config = dict(
    train_examples=26041,
    n_mels=40,
    hop_length=160,
    spec_augment=True,
    win_length=512,
    vocab_size=5132,
    encoder_norm_position='pre',
    encoder_experts_per_token=2,
    text_encoder_norm_position='res_post',
    text_encoder_inner_norm=False,
    text_encoder_kv_group_size=2,
    adaptive_grad_clip=0.1,
)
Rows from block 3 of the audio encoder of a small contrastive audio-text model, named by matrix and row number. Rows with one number within an expert belong to one neuron, the router's apart. Each number is 128 + 24 x the weight over its row's rms, rounded and kept within 0 to 255. All counts start at 0. Numbers have three digits each. After the name is the row's rms in percent of the matrix's.
Before each expert's rows are labels from the 100 clips, of 14848, where the router gives the expert most weight on average: "strongest on" is what is common among them; "loudest" is the band of the loudest frequency at the time of the peak. Only what is clearly more common there than usual is listed. The data: short read English sentences (LibriTTS-R).
# router: router (encoder.blocks.3.mlp.router.weight, 16x192, trained with AdamW), inputs 96-191
# up: expert up (encoder.blocks.3.mlp.up, 16x48x192), inputs 96-191
# down: expert down (encoder.blocks.3.mlp.down, 16x192x48, transposed), outputs 96-191

# expert 13
strongest on: the word "of"
loudest: 4000 to 8000 Hz
router.13 138:157092130151107128095129092115118125103106157114139125119126104091112121101108128163097103131096137131083114181117088120136142078108093124138133089098120115144118141132177116122131101095208105160131101150118112096076136139180141123107158147105092100114182137095162095107122100152082183134
up.7 090:168138098129128107118125117118164149167154122143161130127111171104116117098113103129112149111098123155107102119107122172161150139081122116106111094133073153113155097071071164136143130099142145107137109119130124128139139155107126125131081116146130097140108136115138167106158096128139113104
down.7 093:115123112113153071115087162131113112107118143124139110164134145119147121156134143084115135144145096105174142104069144114122122125165115124094106141139118150140119115137163154096089152097122135106112131100133117139126141090129141121163152070117168173126110138119112139114124158125131130152
up.8 093:163104143143123105129112089118153156054152116128082153125154114123117099078125156134122125124129110104143114065115122140127154126114133114120138112085148135118096101116086204113063167125152183071139106101102125137165128106150099124101141118144144115161147112108135112151131161124137133149
down.8 094:127167068095133109131150115091118105142121076090101138095147109163132121144110150157115139124142110105137150112108119096093136150135127132132148143126140077172129157103139140161151120172147145139085128110154164121131152154145159101089118185167155158102147077136128131112122168124126111112
up.9 080:142132127128094104090081105140122113107123161112095118092102112151143082158101138085153142129068131123124128106115159147120130121136185095144099098116148116143128143107110116131118127083114173131161125111120153157106151100134154160124176134137168127154132095109205147107138143133106117160
down.9 084:162105108079132112160152123100104103126116073135133154137141140092118126144142091143096141088147130156156111154077136144140130147147094104142123094129094125126186135106141171095138098124147125094101151142177128098133141127151144072124111140151128126134119152136110094133140151102105114075
up.10 094:121136152094127138104123166119137094142131130148147153118116105090113128167117109103132125124130166142148104100126145103145122148152143128151101084127159139145102197139089148135135131133116133104174150110111122138134136114095142127113094084115153125122134094167084109130164114127142093125
down.10 093:117147167121144159102124181122099178135123125162041106132106129139087155121097061116139149113109152133118139115154131171145120110177161095099160153126120116149169162133135154117142159146097092126116100125112150126114094156096170117150098186123125119134144143168121129125095147134105134157
up.11 108:108134105125133086090105127090162125180126103122094142117130125135127170086151175137145127141136137099112164188146102125167145128117136146133145112172088137146152132136059112151117125146148133114142114158092116147146144140125164079162115105140098107100095150167122127122116141148129115137
down.11 113:112126184119107163115132136169133086116097219122154140166118107132122075107141126094119121104122138123144124122139117125146133147102112138150135125130118136119139174116152109118159125062167129136136145142143133133056163084115114159150127130094115152170120083091115135139096110093103185156
up.12 092:119168113146151138134160126091145115089136120084143130098113122133110190121140155119148150108142123110102138144139147120165107180143113130129092085145133116120138133135104124134146123130100111108111157169160115128138129124123164145134123088142070103115143134150168176124172108108171144096
down.12 088:072161130106111138135139118158098145067153139162157134149111091091149128151111122105114097139142152112153091137133118094130096064122114112095146146092141143135118141121135137134114162143129150132147117130125151138055130086104148193166156105098162136156154140129129125140111129128095157146
up.13 101:177096131126123085111128111125140118109132112144106129117100153136128136138131136105123140134134107148134099099142122156114138128096109139160133090125090092156117118133088172108123090136127112129079143137123134107137137149157127130110106148138133162103163188117125077132143114132148104094
down.13 102:135117116134108133133125109116128107136117154144100145126100099129110136111130138168118090116067140113135140123061140146130080131126135139103140125137149154132105116151134087108127180122180098134116105139106132099118115089165175155122116114153142144144128114090141106112126150143122144109
up.14 122:083144129124113123124132148116100138094116149136133113107137168117128091111179105127097132106159173136175127162112115087131159128180151126150140107113178152127122137151127149146146077125135088112141146103132128099134122155125150113075127132133135119113132114185151120134158139124108107173
down.14 116:120147111144120102153095141091096130149123117083121116121103119135131147123158115126095137116144145135113128180176162109112126115153124075166156093133130146175107132110142085157131109099130148112153161169134120128077144168107096119136089136122097179133147139140169100126101115153102175105
up.15 101:107144108125147150141138132144124155114153121080087135165172133119171153127091124126101131106143135110183093076161120138168110203148128132166131088117150113116159111136084144137121170185104109107122087129160102098132133116109124111152106122133102108154159117137099093172152108098131125168
down.15 100:123161117103151097166118109106119135136101146127129106138097156119153113143187162144111154125141067137155103108131136116152149168146114132093121104120100148067164106129159119102102125165099159080113125101172151163070167110125133142121153137103161144152138102098154124131103161100128151088
up.16 102:073114123133101120130147146159087077122106105145104135115158130089134147103178128139102119132175175110138159129118117112168158129173133133134136104095088152166118153144083135162131126163104126159116135162141113126106152125119145115138101065121095147123140132145171114110136112098182100110
down.16 098:120193158147194107141128149130118172098110164117126117123094114162101145149102149118133155148166159099102130117144144120134131093138151144107140128095171123127139151126131068143122132103152112132149106147109147142138149121121142172163128108125124130142181131088117124099150115180121153153
up.17 104:098136117084144124127089073122126076110120131106088144114170141091117144112124144126092083117114163158125138135100126118098115165096142074124124122121162129120106121177157145112124140156147109092163109147157112125131148128142134127116156079144132130116107111156161114128135102136141153140
down.17 104:113138144145108118113153181119162133120127126167127145153121154138145111159121115139108135109135133124150103100130134086148105090149142141129129131112182095175175130141093079090103124128160161139139132158127135129127099147100146103148164146140135163130154120102136140119162116098113152113
up.18 086:150101153108141103156149131137159124113136124084158111137125113104126155140137154139131094119137106110130119147121155127154152091132110102123127148094111126142150089121082166125095088087140115067131125119105139139129188122124124148154118123096157086119113144122182109139144083123094138125
down.18 101:133131115151143130119142100078092117102134130154128130118087124181113136162104080108160126104150130163101134097106127114074122098142131133141159116105159104117129142104149141101127154122116147145128102143163101087133163155142123148122155050148151125138148101116139101136117124144148103139
up.19 101:170165103162120172129122123093093164098164124108103137152152144155150119126133098119140114137173086150110120136159142101142148122127123135168151185101149118137083120148076180101139103175109169108128132097155144089156115143075106151136106125133162118138129109120068139119131127074168139130
down.19 103:123131130121094157150115118136094142148180082164153119139148115119142145084081122167116111128162126105117164098130137131111157122104142157091114151145133088127135137100177125136125174152099103149133148126097113136164097141128105126167142139113149095127141163145157149131102152147127166131
up.20 100:124134125128132126152128137087085099118105106114112131143139129129150141093168115078104103145132122144168132185162064134121152151137123150159119106141111126113108100150119150124118162132136113071143098073152140103120094101106147155133154109150107136122121142178106131124120131125146088143
down.20 096:150130128147130102112151130135130155120167130122130131117106127102123131100107105147186104175129096170103098101102154127110132118124167101086188151135147100151126172135118125100109120132119139199134105172110103114087116188131168135188113091122125116133144143109131111118129095128094133120
up.21 092:143130176094102119115097136139158098115134155123076134121126133138151142086134113116102165128114131115129158127143145132151107143106107088130134078165105138154128103129091159092147120130105101051109171167150111102084145074122116112108126168174150156155119154127201140129099165127120122105
down.21 106:143058099137113139101108130113122122157105109117143105145145131102127109088167142143124136121147164138097125170118118148104136109099106157095080202133082148162130128103154109119138151082153136134096097158080171136155158144155156161136113113088139123126113093138091180129109125112143140135
up.22 117:134129052118128133132172136133137213109115096131140083117198117079113145134093136108129091139124131098136153085135123123108101173130130119110131123129160109142125117127123125137133130152111123101112090139128127108176105109096141202146116147127138118074154145137161115147116133140146087111
down.22 118:112137099095121131151130134146148192184115177093095124118166140070120125150162104138129110131157127126124123119130096103097156147108100114137138123170132165085125132157130142156126134133123126139090098099162135164139107108102102184108123125102079094075085167108134114128120134147106149151
up.23 120:137157136112115139099144114084162110099147191138121142127082090148144149156127113134142126131190130088110149104132118120128108125161194127141156129112099135125130116161112130131099114150120163126125148110136115131151138166167120115123126075109090120180108117134133145129143168122117082176
down.23 117:140125133092105162126156153127106149080100094159148160102107154088083122132153122147131128160166115129104111114149092141121159163121130137166121147109104163173108112112133134162143099142155146119064087092141088098160149148126087108130096151119103108161123180113117175104131131141081109147
up.24 086:144119103115097078047130146145139155113104158136132120111113143153140123085098143109139134106154120103132128135180112182137131128133142134134145130138135114120138135127077165124123119127083118144130183178102098078094141112137112106114114084164088148119152135106159127106139123119162136140
down.24 089:105130146131124096161083109087127162120118105142165131092114137120130143094123104145116099148099118155110109122128118086105121089136139136100116088156109119143121109129124099095128176133150093111108118141135116089133109151138164132170147147105136155114161082117081136122145137130151098120
up.25 088:158162175112175109079118122141133112104127114091127117094099121134122150102159097114138113130147152146129122112115112088109135123144118137145120101145107162139116144110138185115108139170145102152148134099119128106125114147172139091170088150121108126128116142093125073127151117138127084157
down.25 085:120096120154110115124108143138086151159132154135104163129120106076118107133121126187101146111121168128112152070122109147126088105123105151101120151125179093138150124151167066132144132127104136163132103108103121151104104143133144113084138108174136141120113094155157122098141121163104153136
up.26 083:112120105156138067100117157142131140154113131095122142141113157130104140135150137152156115142132122166179115160100117044084147123112102144105147144119153107169118149151113116127145157125175135123132131123138133168109109125123087159120146144143141163085081146142113169109120178134117140109
down.26 085:129105111083094159129122097130110136140141108116147133126162108127113109104105135146100125135130167174119148087145170106138110192108104148126162144112110152131119109127143113121131093126110158131131122143130116143138147142091129176140090155126121108090129128138147112140108126114172120133
up.27 112:128115128116126132179135115129131102117116112128159121146124113120143131107110142114144162160152127093168116131126135091119109146147115117117111145108119084134113151142125148124108161137069185072142099108156137128124099121129143134119132115151115139093179125079115160146128130116111099159
down.27 093:150168104125163126071182116156109160136125134128159094115138153159116132141076147091121097102085110171125100164126152153132154118131108133118098106105101128107127067130124127102102123116145134099120145194130122104144128155142152095110112109171127122150118119164127144076138154117099133090

# expert 3
strongest on: voice: male
loudest: 250 to 500 Hz
router.3 088:117155129115126133120147149112110136125121122140151114069111113121100167165084121147144105113129178095157138152101150197084111132155133127151159102115059116164125139108120133157165123109142118143165154115121153091129124129106139135100145140106170105110082107150140141091132136118105088145
up.7 108:128112178144135112137142151178120106164149103132148151153112157115147101074114136103126148106117128111173124121110120159128113131127123132117184126152175108126111112143113130149104083126150084104116116110132101144123124127120123090130139121109089131084136156131162180155101161137131191170
down.7 112:132104131163148100119123147121128130120119118140088128113091094172156111115130140120140136081110109141150053135146121137138077118113135146103173110125138076107139117102160116160115122120130149089121119114185147136110140082124105102141095098136105090165173107161144222133095154152113153125
up.8 097:137133120170138177123110101119082147093137149107147139125178140136105138120120123111110184123118182101085157126131111100129133110129150097076148081088123143111110114149182096133131137107163129106102131131151131146134140159138166183134119082131106111110136129138135099129139126120147150109
down.8 098:124121160161159120130123139113119110146087150134119132112197153152089117115132144169123161125140148096110131154144094133100137114129127138144118156096136114149119123129161138148139104129156185107131103126138143164182108165148097120129113136142120135132169107132123155079121176124160169103
up.9 090:121139132138130121106125135114112129162136158101127132123153107146141093107123105122141149120126144111122102096145141124158179147154136163108098098158165160133135140071143133123152107126110157075106116172115111176127143175130145145158071131110103133147113146136119110106120091148139169074
down.9 094:164139093134105091175118110131122163157123112120145085145175126114125138120111126164083126136090172104136159173176115127113127112121152135100105139119128115122127156120125151144127145136122124123100129149134138145169126111147116136121139140129151141133109112167115094155102110117132083148
up.10 097:154131122132113125142123124104106159131113174131122112137128113127177103135111134090126147115109196143135129188102122105157123112127150120078089093115123165107111121167154146111146171085144170089091160118130128165155137137102119123119156137155084155108148138132168134117131156125154195103
down.10 105:116105126149110102129095129111125130126116116140140155118128185106124097142159150135129121148107124125127141150120127153106146096129152078137098145147145114133159075121128158115163117114150142143146077127137153137086149136162152096151125168133118110091145111095148090076173149158080123119
up.11 090:122168140101135182111105121096151116117165152096124096104125083160132130112141117156131108108114121107125152103137118136110140111145148155153118127154104116153121131130105166130125104144176160113116124107102152117116156122116131099161124135092117131177093156123133129125120105080218085165
down.11 092:162116095143151110146119123129148119107115123109148160135156128097147130114170093148108093093118171107139099097143161108163149165112083109149160159118108121153146139129136130166112105093118072158105140159157126084140152124125183143111169133132164080124139086131136173124101148157126126114
up.12 100:131135135134144119123157083117113118144133122150146135126136086128098167118057128148079140120150109116097139165144105120123137132094115133119146142107078113118122151143140129142109088129162136142129097098138107119132136114153173143132125125076128064132157110134098108142129142139102141116
down.12 101:107147160184139119139098128158087150079088133111126134129113121162125158086059112112144133108119163148097124142169142138101114118136114137130157114145115093093149132144147091130163126136117175101104161102146121145113173128145144117151108106117134099095139125135072094135103151151122128106
up.13 108:085173138126128152131167173129119133118117122117165131112081169145151143175083118137137175147113103117099110061168151131111101168115122109135116144132110126122148141156129099127100124121082118107117117131132132129129138135111160097138105129119137095122135151102144071172124129135093133076
down.13 111:085160157081141072145108112126098142109129135131141161118121158134095124133120130096155106128140119121123133122124113130074121123118128143139130124135119162107105137113162146107140157124110161155132149128113119103105154115075128130134130108086159154109111131076139085099103102122123106075
up.14 090:143117100110136118112113111123138155168088102146098156149145079083105104103145111105105121156111091162090111143158120156118130160141151129137135088169137087102147150152108161094111109152177178086143134145117153107157169130131161107105162154129124128118138120091144135115134125102148161124
down.14 104:156132137112139151146154135134128141130124111111170131110164182131122142129136136074111133145101095196118129105108113181093090138165135123112139167097113103115148148161087128127176136106103191127092130121143117135115109159104100094172152151118146126138133108126190125133113185110111084119
up.15 090:129126088127121087142108149155142183167114105097122120163119119096132117133120170121140115156123182112143146163119148140132126132126110133090091133100064138114167112157114128115174176104105131119143130127121139123133133170140175100127142103145154121091116114139136094158124093095068138106
down.15 088:139145112116122118129140123162136137110139145140110130131123130132134151152164115125138118096147101163095139119164116114127113107168139122149102142121138179120130126087077145142139126103174141145186133123103142136129169185095100140148111102147112110146116149152129103142137140110114130118
up.16 085:149162115128142099104101104126108168140171094089127125125157166141126162135150137138152129137153128134144122101104160129130096130120117120101088103137102122111151103088120161149195126150141138120115129125140121112175157104090100164130124130134074141091118182116099172144113122136112155111
down.16 095:172108106142099129122142161090132134130154118126143138151058182072121130093092142118139079142100107141109147152124133127113143125107128156096138095121122117105133111085110134154121160089146135194131115134149138139108122161141156137123130132124166101108161117119120117117217121161117129144
up.17 086:108121118121181158186136127147119108131143176129165079174134113128135086167110108140139128110103096130116164104124112108128090124120129135089101102114167112101146088139202142152117095139165131109099111145121112117137103109118099111126156133142146150128163125143149111140129142117140175142
down.17 102:141101084107078143160130126103139153141164115150132110114123067110108146151118126140114166159116136087123127117132137152086147131139099157162112133103138160115131102157127149128111153137099118160117066108158172135111135092158129142082128159161091119062102123154140116141131134112120137137
up.18 102:116152184122136128125137133057146107106122111153130147102109124139126143118185075144148132111134141138126109146146129100117104079119103140144107148134105113134141098129131117109114090145115099130130123130117132126088119127117083125125148185141123124114161139093156103140109122132092121143
down.18 105:105108178122164127131104125156125089149104128095152096131118150122098112148136093134072131134117125163105117115135122116095128144132119164121097135107173142077143150142140123112096142139131114109121096129116092160138116117103111143139150090128105153178142159122066110108137132119175155125
up.19 083:131118133140132151112123079162162132133072089136182117132096147156094136167121121126101132114084173117118158103119106097132137130140093181109134110130081164132078149116122096125127126159170109120131082146098178088074138145151142149135146110128117140140118137092097142136108113151124121147
down.19 083:127137142141149139112107150127157096111129124147077136130130102110158091102133146128133119174146127147111101109138118101187157081124157099119118067141153150118178156143125104124125125085136146107094100117115122124089128103146115145112116139109119108102147181132139124103155091126169145126
up.20 106:107106075146131134134123167154091143183162129114090138140097091154130106154208133153158096144145109104152111102164144169138119103151134128139180148137104105126089113114143176142159147122133098113119084113109133113147128144135097116150118131109132133146097115118092167107096104127153101134
down.20 102:145089137131118138140150086133116134101130152102098132139094115118087129110123122188059168134124111094165155128109126102120123155135184116125141135115140110136097118112112124133114111175193115161166128112173139104151094117110185123125116118118135131168134148135066139163128120136128144130
up.21 087:121139120166145133095076101124099093118121152186112107111140124092115109130131098159165106113150162113135125094103094087131126117157156131119141089143150116115097116120192110130140087107126115111130134105135126137173176134138111129117078138147114137127118156175089110131104125158109153130
down.21 091:123107142130125128164149095111151135146141144146121136127153157132106112132143141151088163102127140114157143133153115127096109096110123162148123156114096151147140145140132148134115096175134145158123094111151108158095167125089167088072154149163150126147103162099140144147127177134132138144
up.22 103:143163110119100112126165105124105158141119128090126118108159125131126152164145115126112115113120142110162140111134097149138122176164151107154141097111119117135124099125131149121121152112144119081162080145134125107126118150123149131156119058144107109153110100122137120123123098144133156109
down.22 100:168162100136113139146105119123111141097096139107109161093118109166101155125123161178098153131133099123129160154101085140094129135088177157133126114101129073147094142146125138147136149150155173135078130136170101166177150108119121139149139132138104093103133125160116124171130104149108102131
up.23 091:182186164136139093095114163100115101147144131200133163165150112117133141124173134129115165120128093133105135109139104106079118146131161165166132126094175087122139088142131152143131116116104127122088123108123131144125134125188091089121144131137144132157147096129103077118106101133115192109
down.23 103:115084138112130129103098134105119133164088090083160105131143076119110106135112108147178142155121106136149155086138130134131127143097100133106132132131160137121115119142148114113088106119151138072092124113110128103087157174124109138117110123154118161108125150160115133098116124179121160165
up.24 105:092166159126111146118109116117126136123123119126122123125101110107104130139139088137140125152202135115110136148155125118134118144138129119155170113151086128163082144126097151157095111133088115168154103093111142101147109158112136084140164156101157111142076128129130075104114128151134100129
down.24 106:138157188118136133173140164172121134098131094099167089121127132119102129154128115129108122142117134175093140130159157123145142150114136129170098137146104125112134177106120109133150145181115107136082158166122129100154171109131110114098143134097136118135152159081101095153141093104175096151
up.25 104:137142094107116100124138077137158168102134096154103133149147129106154132131088110134111102136104112129135129096080108183110135121074104111106158103127096142118107139099141154137128097158138153075119112122150124138113122148171112125076126134122125138155144157100104128128161141149191114125
down.25 105:120139113146137111118126154072138107069134126119107112095124134140142163125166098110139111118118135118087161122115191042160153115140078124089147131103099142110092130147093150131094102107182090156129168122123140102177093145102110140124119126152122145092093140161132119154093118108093104152
up.26 099:131101120118128108158123123143111141133161149117113117137173117102118117099151173166164173141123135095126121124106100132114170143143173110097059128125117119138166140123071118106105129150101155107112102120140156098148140116132166170144127189111151096134161131156131149138137092128088162082
down.26 094:091146123105133137125145154125121145130144084123125155111157144095125149133152121093183131090132136098136105112124138136153092130149131104124124117150123132082159119140161159140119178132113129155153145168091155138170113108114122184135119192127131107129101174093153109167171149126133117100
up.27 098:104130089120132119145141111123151164106142121153127117115113150119162126156117121154132130116131145156095128129174134147122080120110118123111098188110120090150156143138120162095076114125082163140161136167122117136155103145109145105151172122118155140072084103124144120118128129110111174118
down.27 101:133128106097123123139108112129170097140148142153129141146113140119197128101156162140169152120110100116177117131092094151128103111108097154093122109131128113124117124147113118111145126107103172140110157107111107165087114159095096155146064117146137154154095142125141190125146091131143132089

# expert 14
strongest on: the word "i"
loudest: 1000 to 2000 Hz
router.14 102:120138113112128118148140093110179159111125083156123110113188132113139140151096134134146079135150175120116114114097119132088110122090079126114112161127104088145116148115103148135118121160110149146097142129170145126128139130139111157158175118110103165107142125084124164111088153119194137112
up.7 097:142129143121140190113164128133092113146155157172099123163127179093148086133146120112143102096095122109105133142161082157144119177153112132160109124153161129147130146147118132126101091149077126101141117137113129102157148107117123061112166152107133107144126129103156125135155105124074133091
down.7 097:117181099136107141092170126148123108128106153080139099128152134120117160131119123176143133132128141128144139106142120167112117113105157142139148155141143127148093175142122136162104154156150118137116115130186123173144059139188162126128077059150106112187098113152130081124120113163121115138
up.8 104:128110128112130095111150146124164114134161119171165120102139091130118162163097138113151158145121132085157114148104072098108114107088151095115116129132126138120173146122141151108133136114131114090141146140116123181107081142139137122140123089155144139091130150170134111148143120138083142080
down.8 107:133130104110148123130135125103076113100137084174144154133097130148105140162215148128135153151078125104124144157120143106145127137158104181131128165114121093134171124125135159154115139155109124148100117154140110096077147147125128085120133197119117157131113111100106134144126103114131115139
up.9 099:183125116127143148103157126153153103092112099121159120169115145100123135139161110117089138142099090143097126161141105152095101113122130124124199104148144116123144131155122128123108110128135121138118105116162109175165088122120142096113144123149122147133099171129111098153144150117117134143
down.9 097:121133136122131159167132104142128147130114173095108130173140088128125122114109108118098172123144101102125146094120142112198122152132121111073127102164120180131178152122166130146103107127109137110093095137154138130082172168139167150146108102117122125093119161144099097142124071131130118116
up.10 110:167128099131106148158122120092127145106149139126097124116205121105095128073134096121077146112102160131107146136125121109142142122118089114140082134128135120118144113146089135149081116140166119157125094136143110114149161115080128114126127155126139081136157114169140119109174108093121163126
down.10 104:121089132129098110117099121119120142179115081133160119135095154138102127151169139163140143115137163130163146122110142163111173124143138102149125089117150145110098124092118133082104172123129143174116099101135119100118153141119146167128099159134124144150105094143114135127164122122140085136
up.11 102:168138105127104107096129158094109088162174167103088157081157090141150153102136123146101148151143120100132138153083086136140132121132116133130132111131111098166121137134093081145140179153142147159160056145130126118108132161118128130148087124106096130122161103164120169128098118112152187128
down.11 105:094147074126185121124143123114122086118174102134102123136140107125155142103126122135130106095126112134114114096093127081181137112145096117116103151156141121120167087120126136138075159115136133123121132081155102103157097128131116130144121129111137115175138128125100155135160163151146138114
up.12 088:091144115136166137069146145155103159099104139122141130153093175132140105113108149165140095134133093121102096101122122126167180097111133157128113141120086185139093080134103139128126124153130117140126133093091139016164138116132104086134112123135157114135092118099117120113131134139118118105
down.12 086:131083101158095144132118086137154171128148133122079111073127119118132086129076111147130127152141160138145169058117152163120105100118162129135173144128130140162107116111162131141148135149170115181120119154142117121149122139136153107141092127159125128097138150080120126104108150112155159149
up.13 088:119157154123159147111079126181136120088154169117153115132135092121083148111114102138112154121097078151159155086122133159138116123139108156148191102119152124130145127167145083120136133120111113127144119129115115103111135126141129140096136139116115111151088134128167133143116121092094095090
down.13 101:162134179115115141152088158118161099122108141114169107104156098097159127104086155130100147136145152136099175122109154098068137107109139121153097106151153135101094131091143152151173094145122115164126141101128151119136154138132164145140146160098136112157116138151142095129137135092121102123
up.14 093:164139173120159142100058148118163130147137099150094155109153102121103141102179147147098163122090130103088157111130134141092160113075108145109160134086137175119147142129130142108126111158078159135110106149084101180134127143112141096181137131126138134142121148144156110155132149150091143105
down.14 086:150125143118135097154167133155126156157141133140153118150149108154182139112117125138096114101135091195118131134197153099143080122114134114097107106158149081129117106131142106112134138113117102117136171170149100108156145090104119168117142145151124142109163130184131144145083135131128133146
up.15 108:134110108110130076145100106124150111107142151172136105128124138116125109103098098148116073163165184140141102169120121146148139146096144129146121153101105133127130155093077181160089119146141134175131106125097097091137163143146114123095161134140139148154110119169094087111125078154151123095
down.15 113:138186099117151151132136116122140149130143137115061147133172091096130168141120157113135108084160115121102151156112124156135109090107149084122114139157119133127126155159131129136147136153134117130149092120146145150170118154117131124158138135122103105101123111132125142129108148104098109153
up.16 096:126152135127146137105126146144099100113091071127165108094160106170114136105150150132160143104084134126086120148154129127129090162140080122135159135129099142105144101151140104170136124110130130104111141184186128134096122103112129077145112112131147098129133127146169188136117162089128174112
down.16 093:098152173133147120143124151094140108098127165132089133122116141136172122112147126121165132131132105118115121120101128120119120139145103132125122131176126135145157126135106140123150094142115127115138110121105113157138096090085167155089084119096124126149084177126100170131155149082163155119
up.17 095:142118134155114125145109127102107103163167148132125134137102089166105161129096178141152142124153087104131139116128125120149142114054186129124170138144098144122188136136150116133128161135159171106130141130094126174111117140140122143126133139142131151139140092159129121173087161111090117104
down.17 093:122114136132159109135118150150118138143094145135154136123146129113096154105098176113144110141086179120168154100103154141146146149161114128100096115078134161137148111148114140162125135114133130083168131153122143105075142134138096136122167179147166096097144086101116144126127131120147111121
up.18 085:124158181123154129146129154128161123136119112133118154118091149101141106107118090133134164102132112101131154116125126134126116154112159133126125125111151123115143098145139136134209110150092117119173095141107148166113108135135148103084086125164099112158069135176091121127146118140113150137
down.18 091:139148151085071135112082121168078044138114094088142107116141123119146117117107107129116118189128148117129137133148106180111109147182152137124116112152118132121114107110146129155156119140125183096156102144111119148105145131124118143120113120127155148118128179165097164116102135112099093114
up.19 107:130112131120124082155167121131176128121128105119148128092108089154129111137163145140096128124160114075134106105136091133108109090145121146142127147130141066118102118097047133166121106111169153115093092128167149111099141115127147164125139182107125106097189135094154167122106106120129109136
down.19 105:139095156141112120109101167119131118128088139139090108151099133134154141134141137120184112116125098133116123163139125156138117132103122083146109117146095129146090129115115130082123096113173158158123170126164158144097127134162173142092138128087117141112168160144112096109153159143128116071
up.20 111:133139166114112103118163130158105110106117081188156123112094161134124164126086126079131102103125114100117102109112093107117127103158083109079124072137131177124132168117180114143126107105130136079122173114115117159119127161147167150144122096124160126146149156125078116121137123127118107132
down.20 101:144064157139102135121136125101111138149125127125124149146125103161143137106164140152161183123131148070126109159162133121170126098147152118088101116108088093094160085092077119107149152071139141148120114170102163133138118114142140121093127117142106109123152094123116104148107123145161122116
up.21 106:113131109142104135098096141116091100144149128128102166105116086130139140130103129104152136119125112120126120145124105124154132185114122136138132127142084087106193166150076134136153127101122170089161138117117146141125163120121112108175167123129124114117107091142133127151117123125143131139
down.21 115:114139127130150128133150144150142148155104132109154089143149159110123151126146152124131143116135126071127149137137144134173113166127106139144145115145100106106143126160077149170122136129129097093129143122117133136128139138097115123080146131175154124136137125141105126146163183117094060129
up.22 095:127128099141126134129158120116091150152135137110149106120113075119108161134074111164125083131144151121105144088146127203105126140143181123172113137143107134126143161130142120095105139121066134125125100142111152112154144125123144114120097122131137160111135099108112055133133132137092139139
down.22 099:102137088090107130138180107131111150139112121127115130098195145159100143134145125110130091126118154163145135160121132154114144098092071150133110148077123131140177115146129145132136157157144167131153108123168089132143144095104130109145111156100125086144136088111123134138139120103082125142
up.23 095:129117105138113146141117113106149116134140141116138109108160091105114113112098095148155153128142196150116116124123156146134146149121186129159127137146137115149109108108136145157148066117174132183099187094115113164140140133136093173102126142127124104146108087146132120094160134132125142146
down.23 098:116127122122150120118145154116142151145093090134177084126135109137111096176143151173130140111124119128105114083139124159129091119115106138087147143104097174092165124140133074108189084136106139102119104119129151151159141166111116095123134107120126104125119145141175162108127164094158103121
up.24 108:150103107133138126071151142115121153138167153187106167124094152152139125107121139141152152150109122110130124111124132120146137141103096130105140160148139094147123100135126161106118168103101113118146097069133105134115085131072142178154091087122133154066110145091122176144117153135141112092
down.24 103:111106107103121127161113116157130125130151072143094127156157173133170185169177160158123100122108105125157150073105166166139101134104132137134140134088102130160153167093144112123134163139100135070094136137120145108121135080161109099098120152128160141129136130171149106169120136137118127123
up.25 118:113126114133104092101112153115113122095115122197180137103103105156102129127125111115142176130141150116136138141131104103091088133103105137103099179118156142126121152151066123133116085141132106075165187109119138119145114126101123111131130136113178154077090133179176160127118129116115123115
down.25 116:157104128140149108125134163136129117113174153137130106136098122165179137114184133126122143105107088091122143101119170097134158072107152140125136188140085096133158121124175178092113102147149145149140135138135123177086138157087124165152068110116128123173110131113101116119134113100108162095
up.26 102:176132133100096101150152139149152140129169131085130124108139088147088135144120114098141109125129122143176130105113159159116128150133129086119094138100110110120145095129099128136099095123130157126076170138127114122107141134147137199164146164133143127144093158168138184124134092096109160089
down.26 094:073130115156150143105102131122140136146122147144105134142128152099114144153153117149166167138105141118115148150119124123153125097129085106110132097156113134082137119110102144123109116135091131168115118157107107140175119138097129133104155132119150111124131169112133122115148153126121097124
up.27 098:133153131099104135148136154156115081159111111079160106115079126107084117136079115131134174136097104160188096115115107134115111136129137116154166170121157112144073132137190101130138146128147099127128163148137091119130102111154110127126131098138141125131149119166120112153156106139089143190
down.27 103:161143158126126137159116116107092115110094137093128136134108142163113117129183124104149144130149142168140053124174126126111142127131146110166142129170102105141095130084122077140148100140163153121093091134133120114082086090148120148168107142122083091113157134113125147162092136094128131166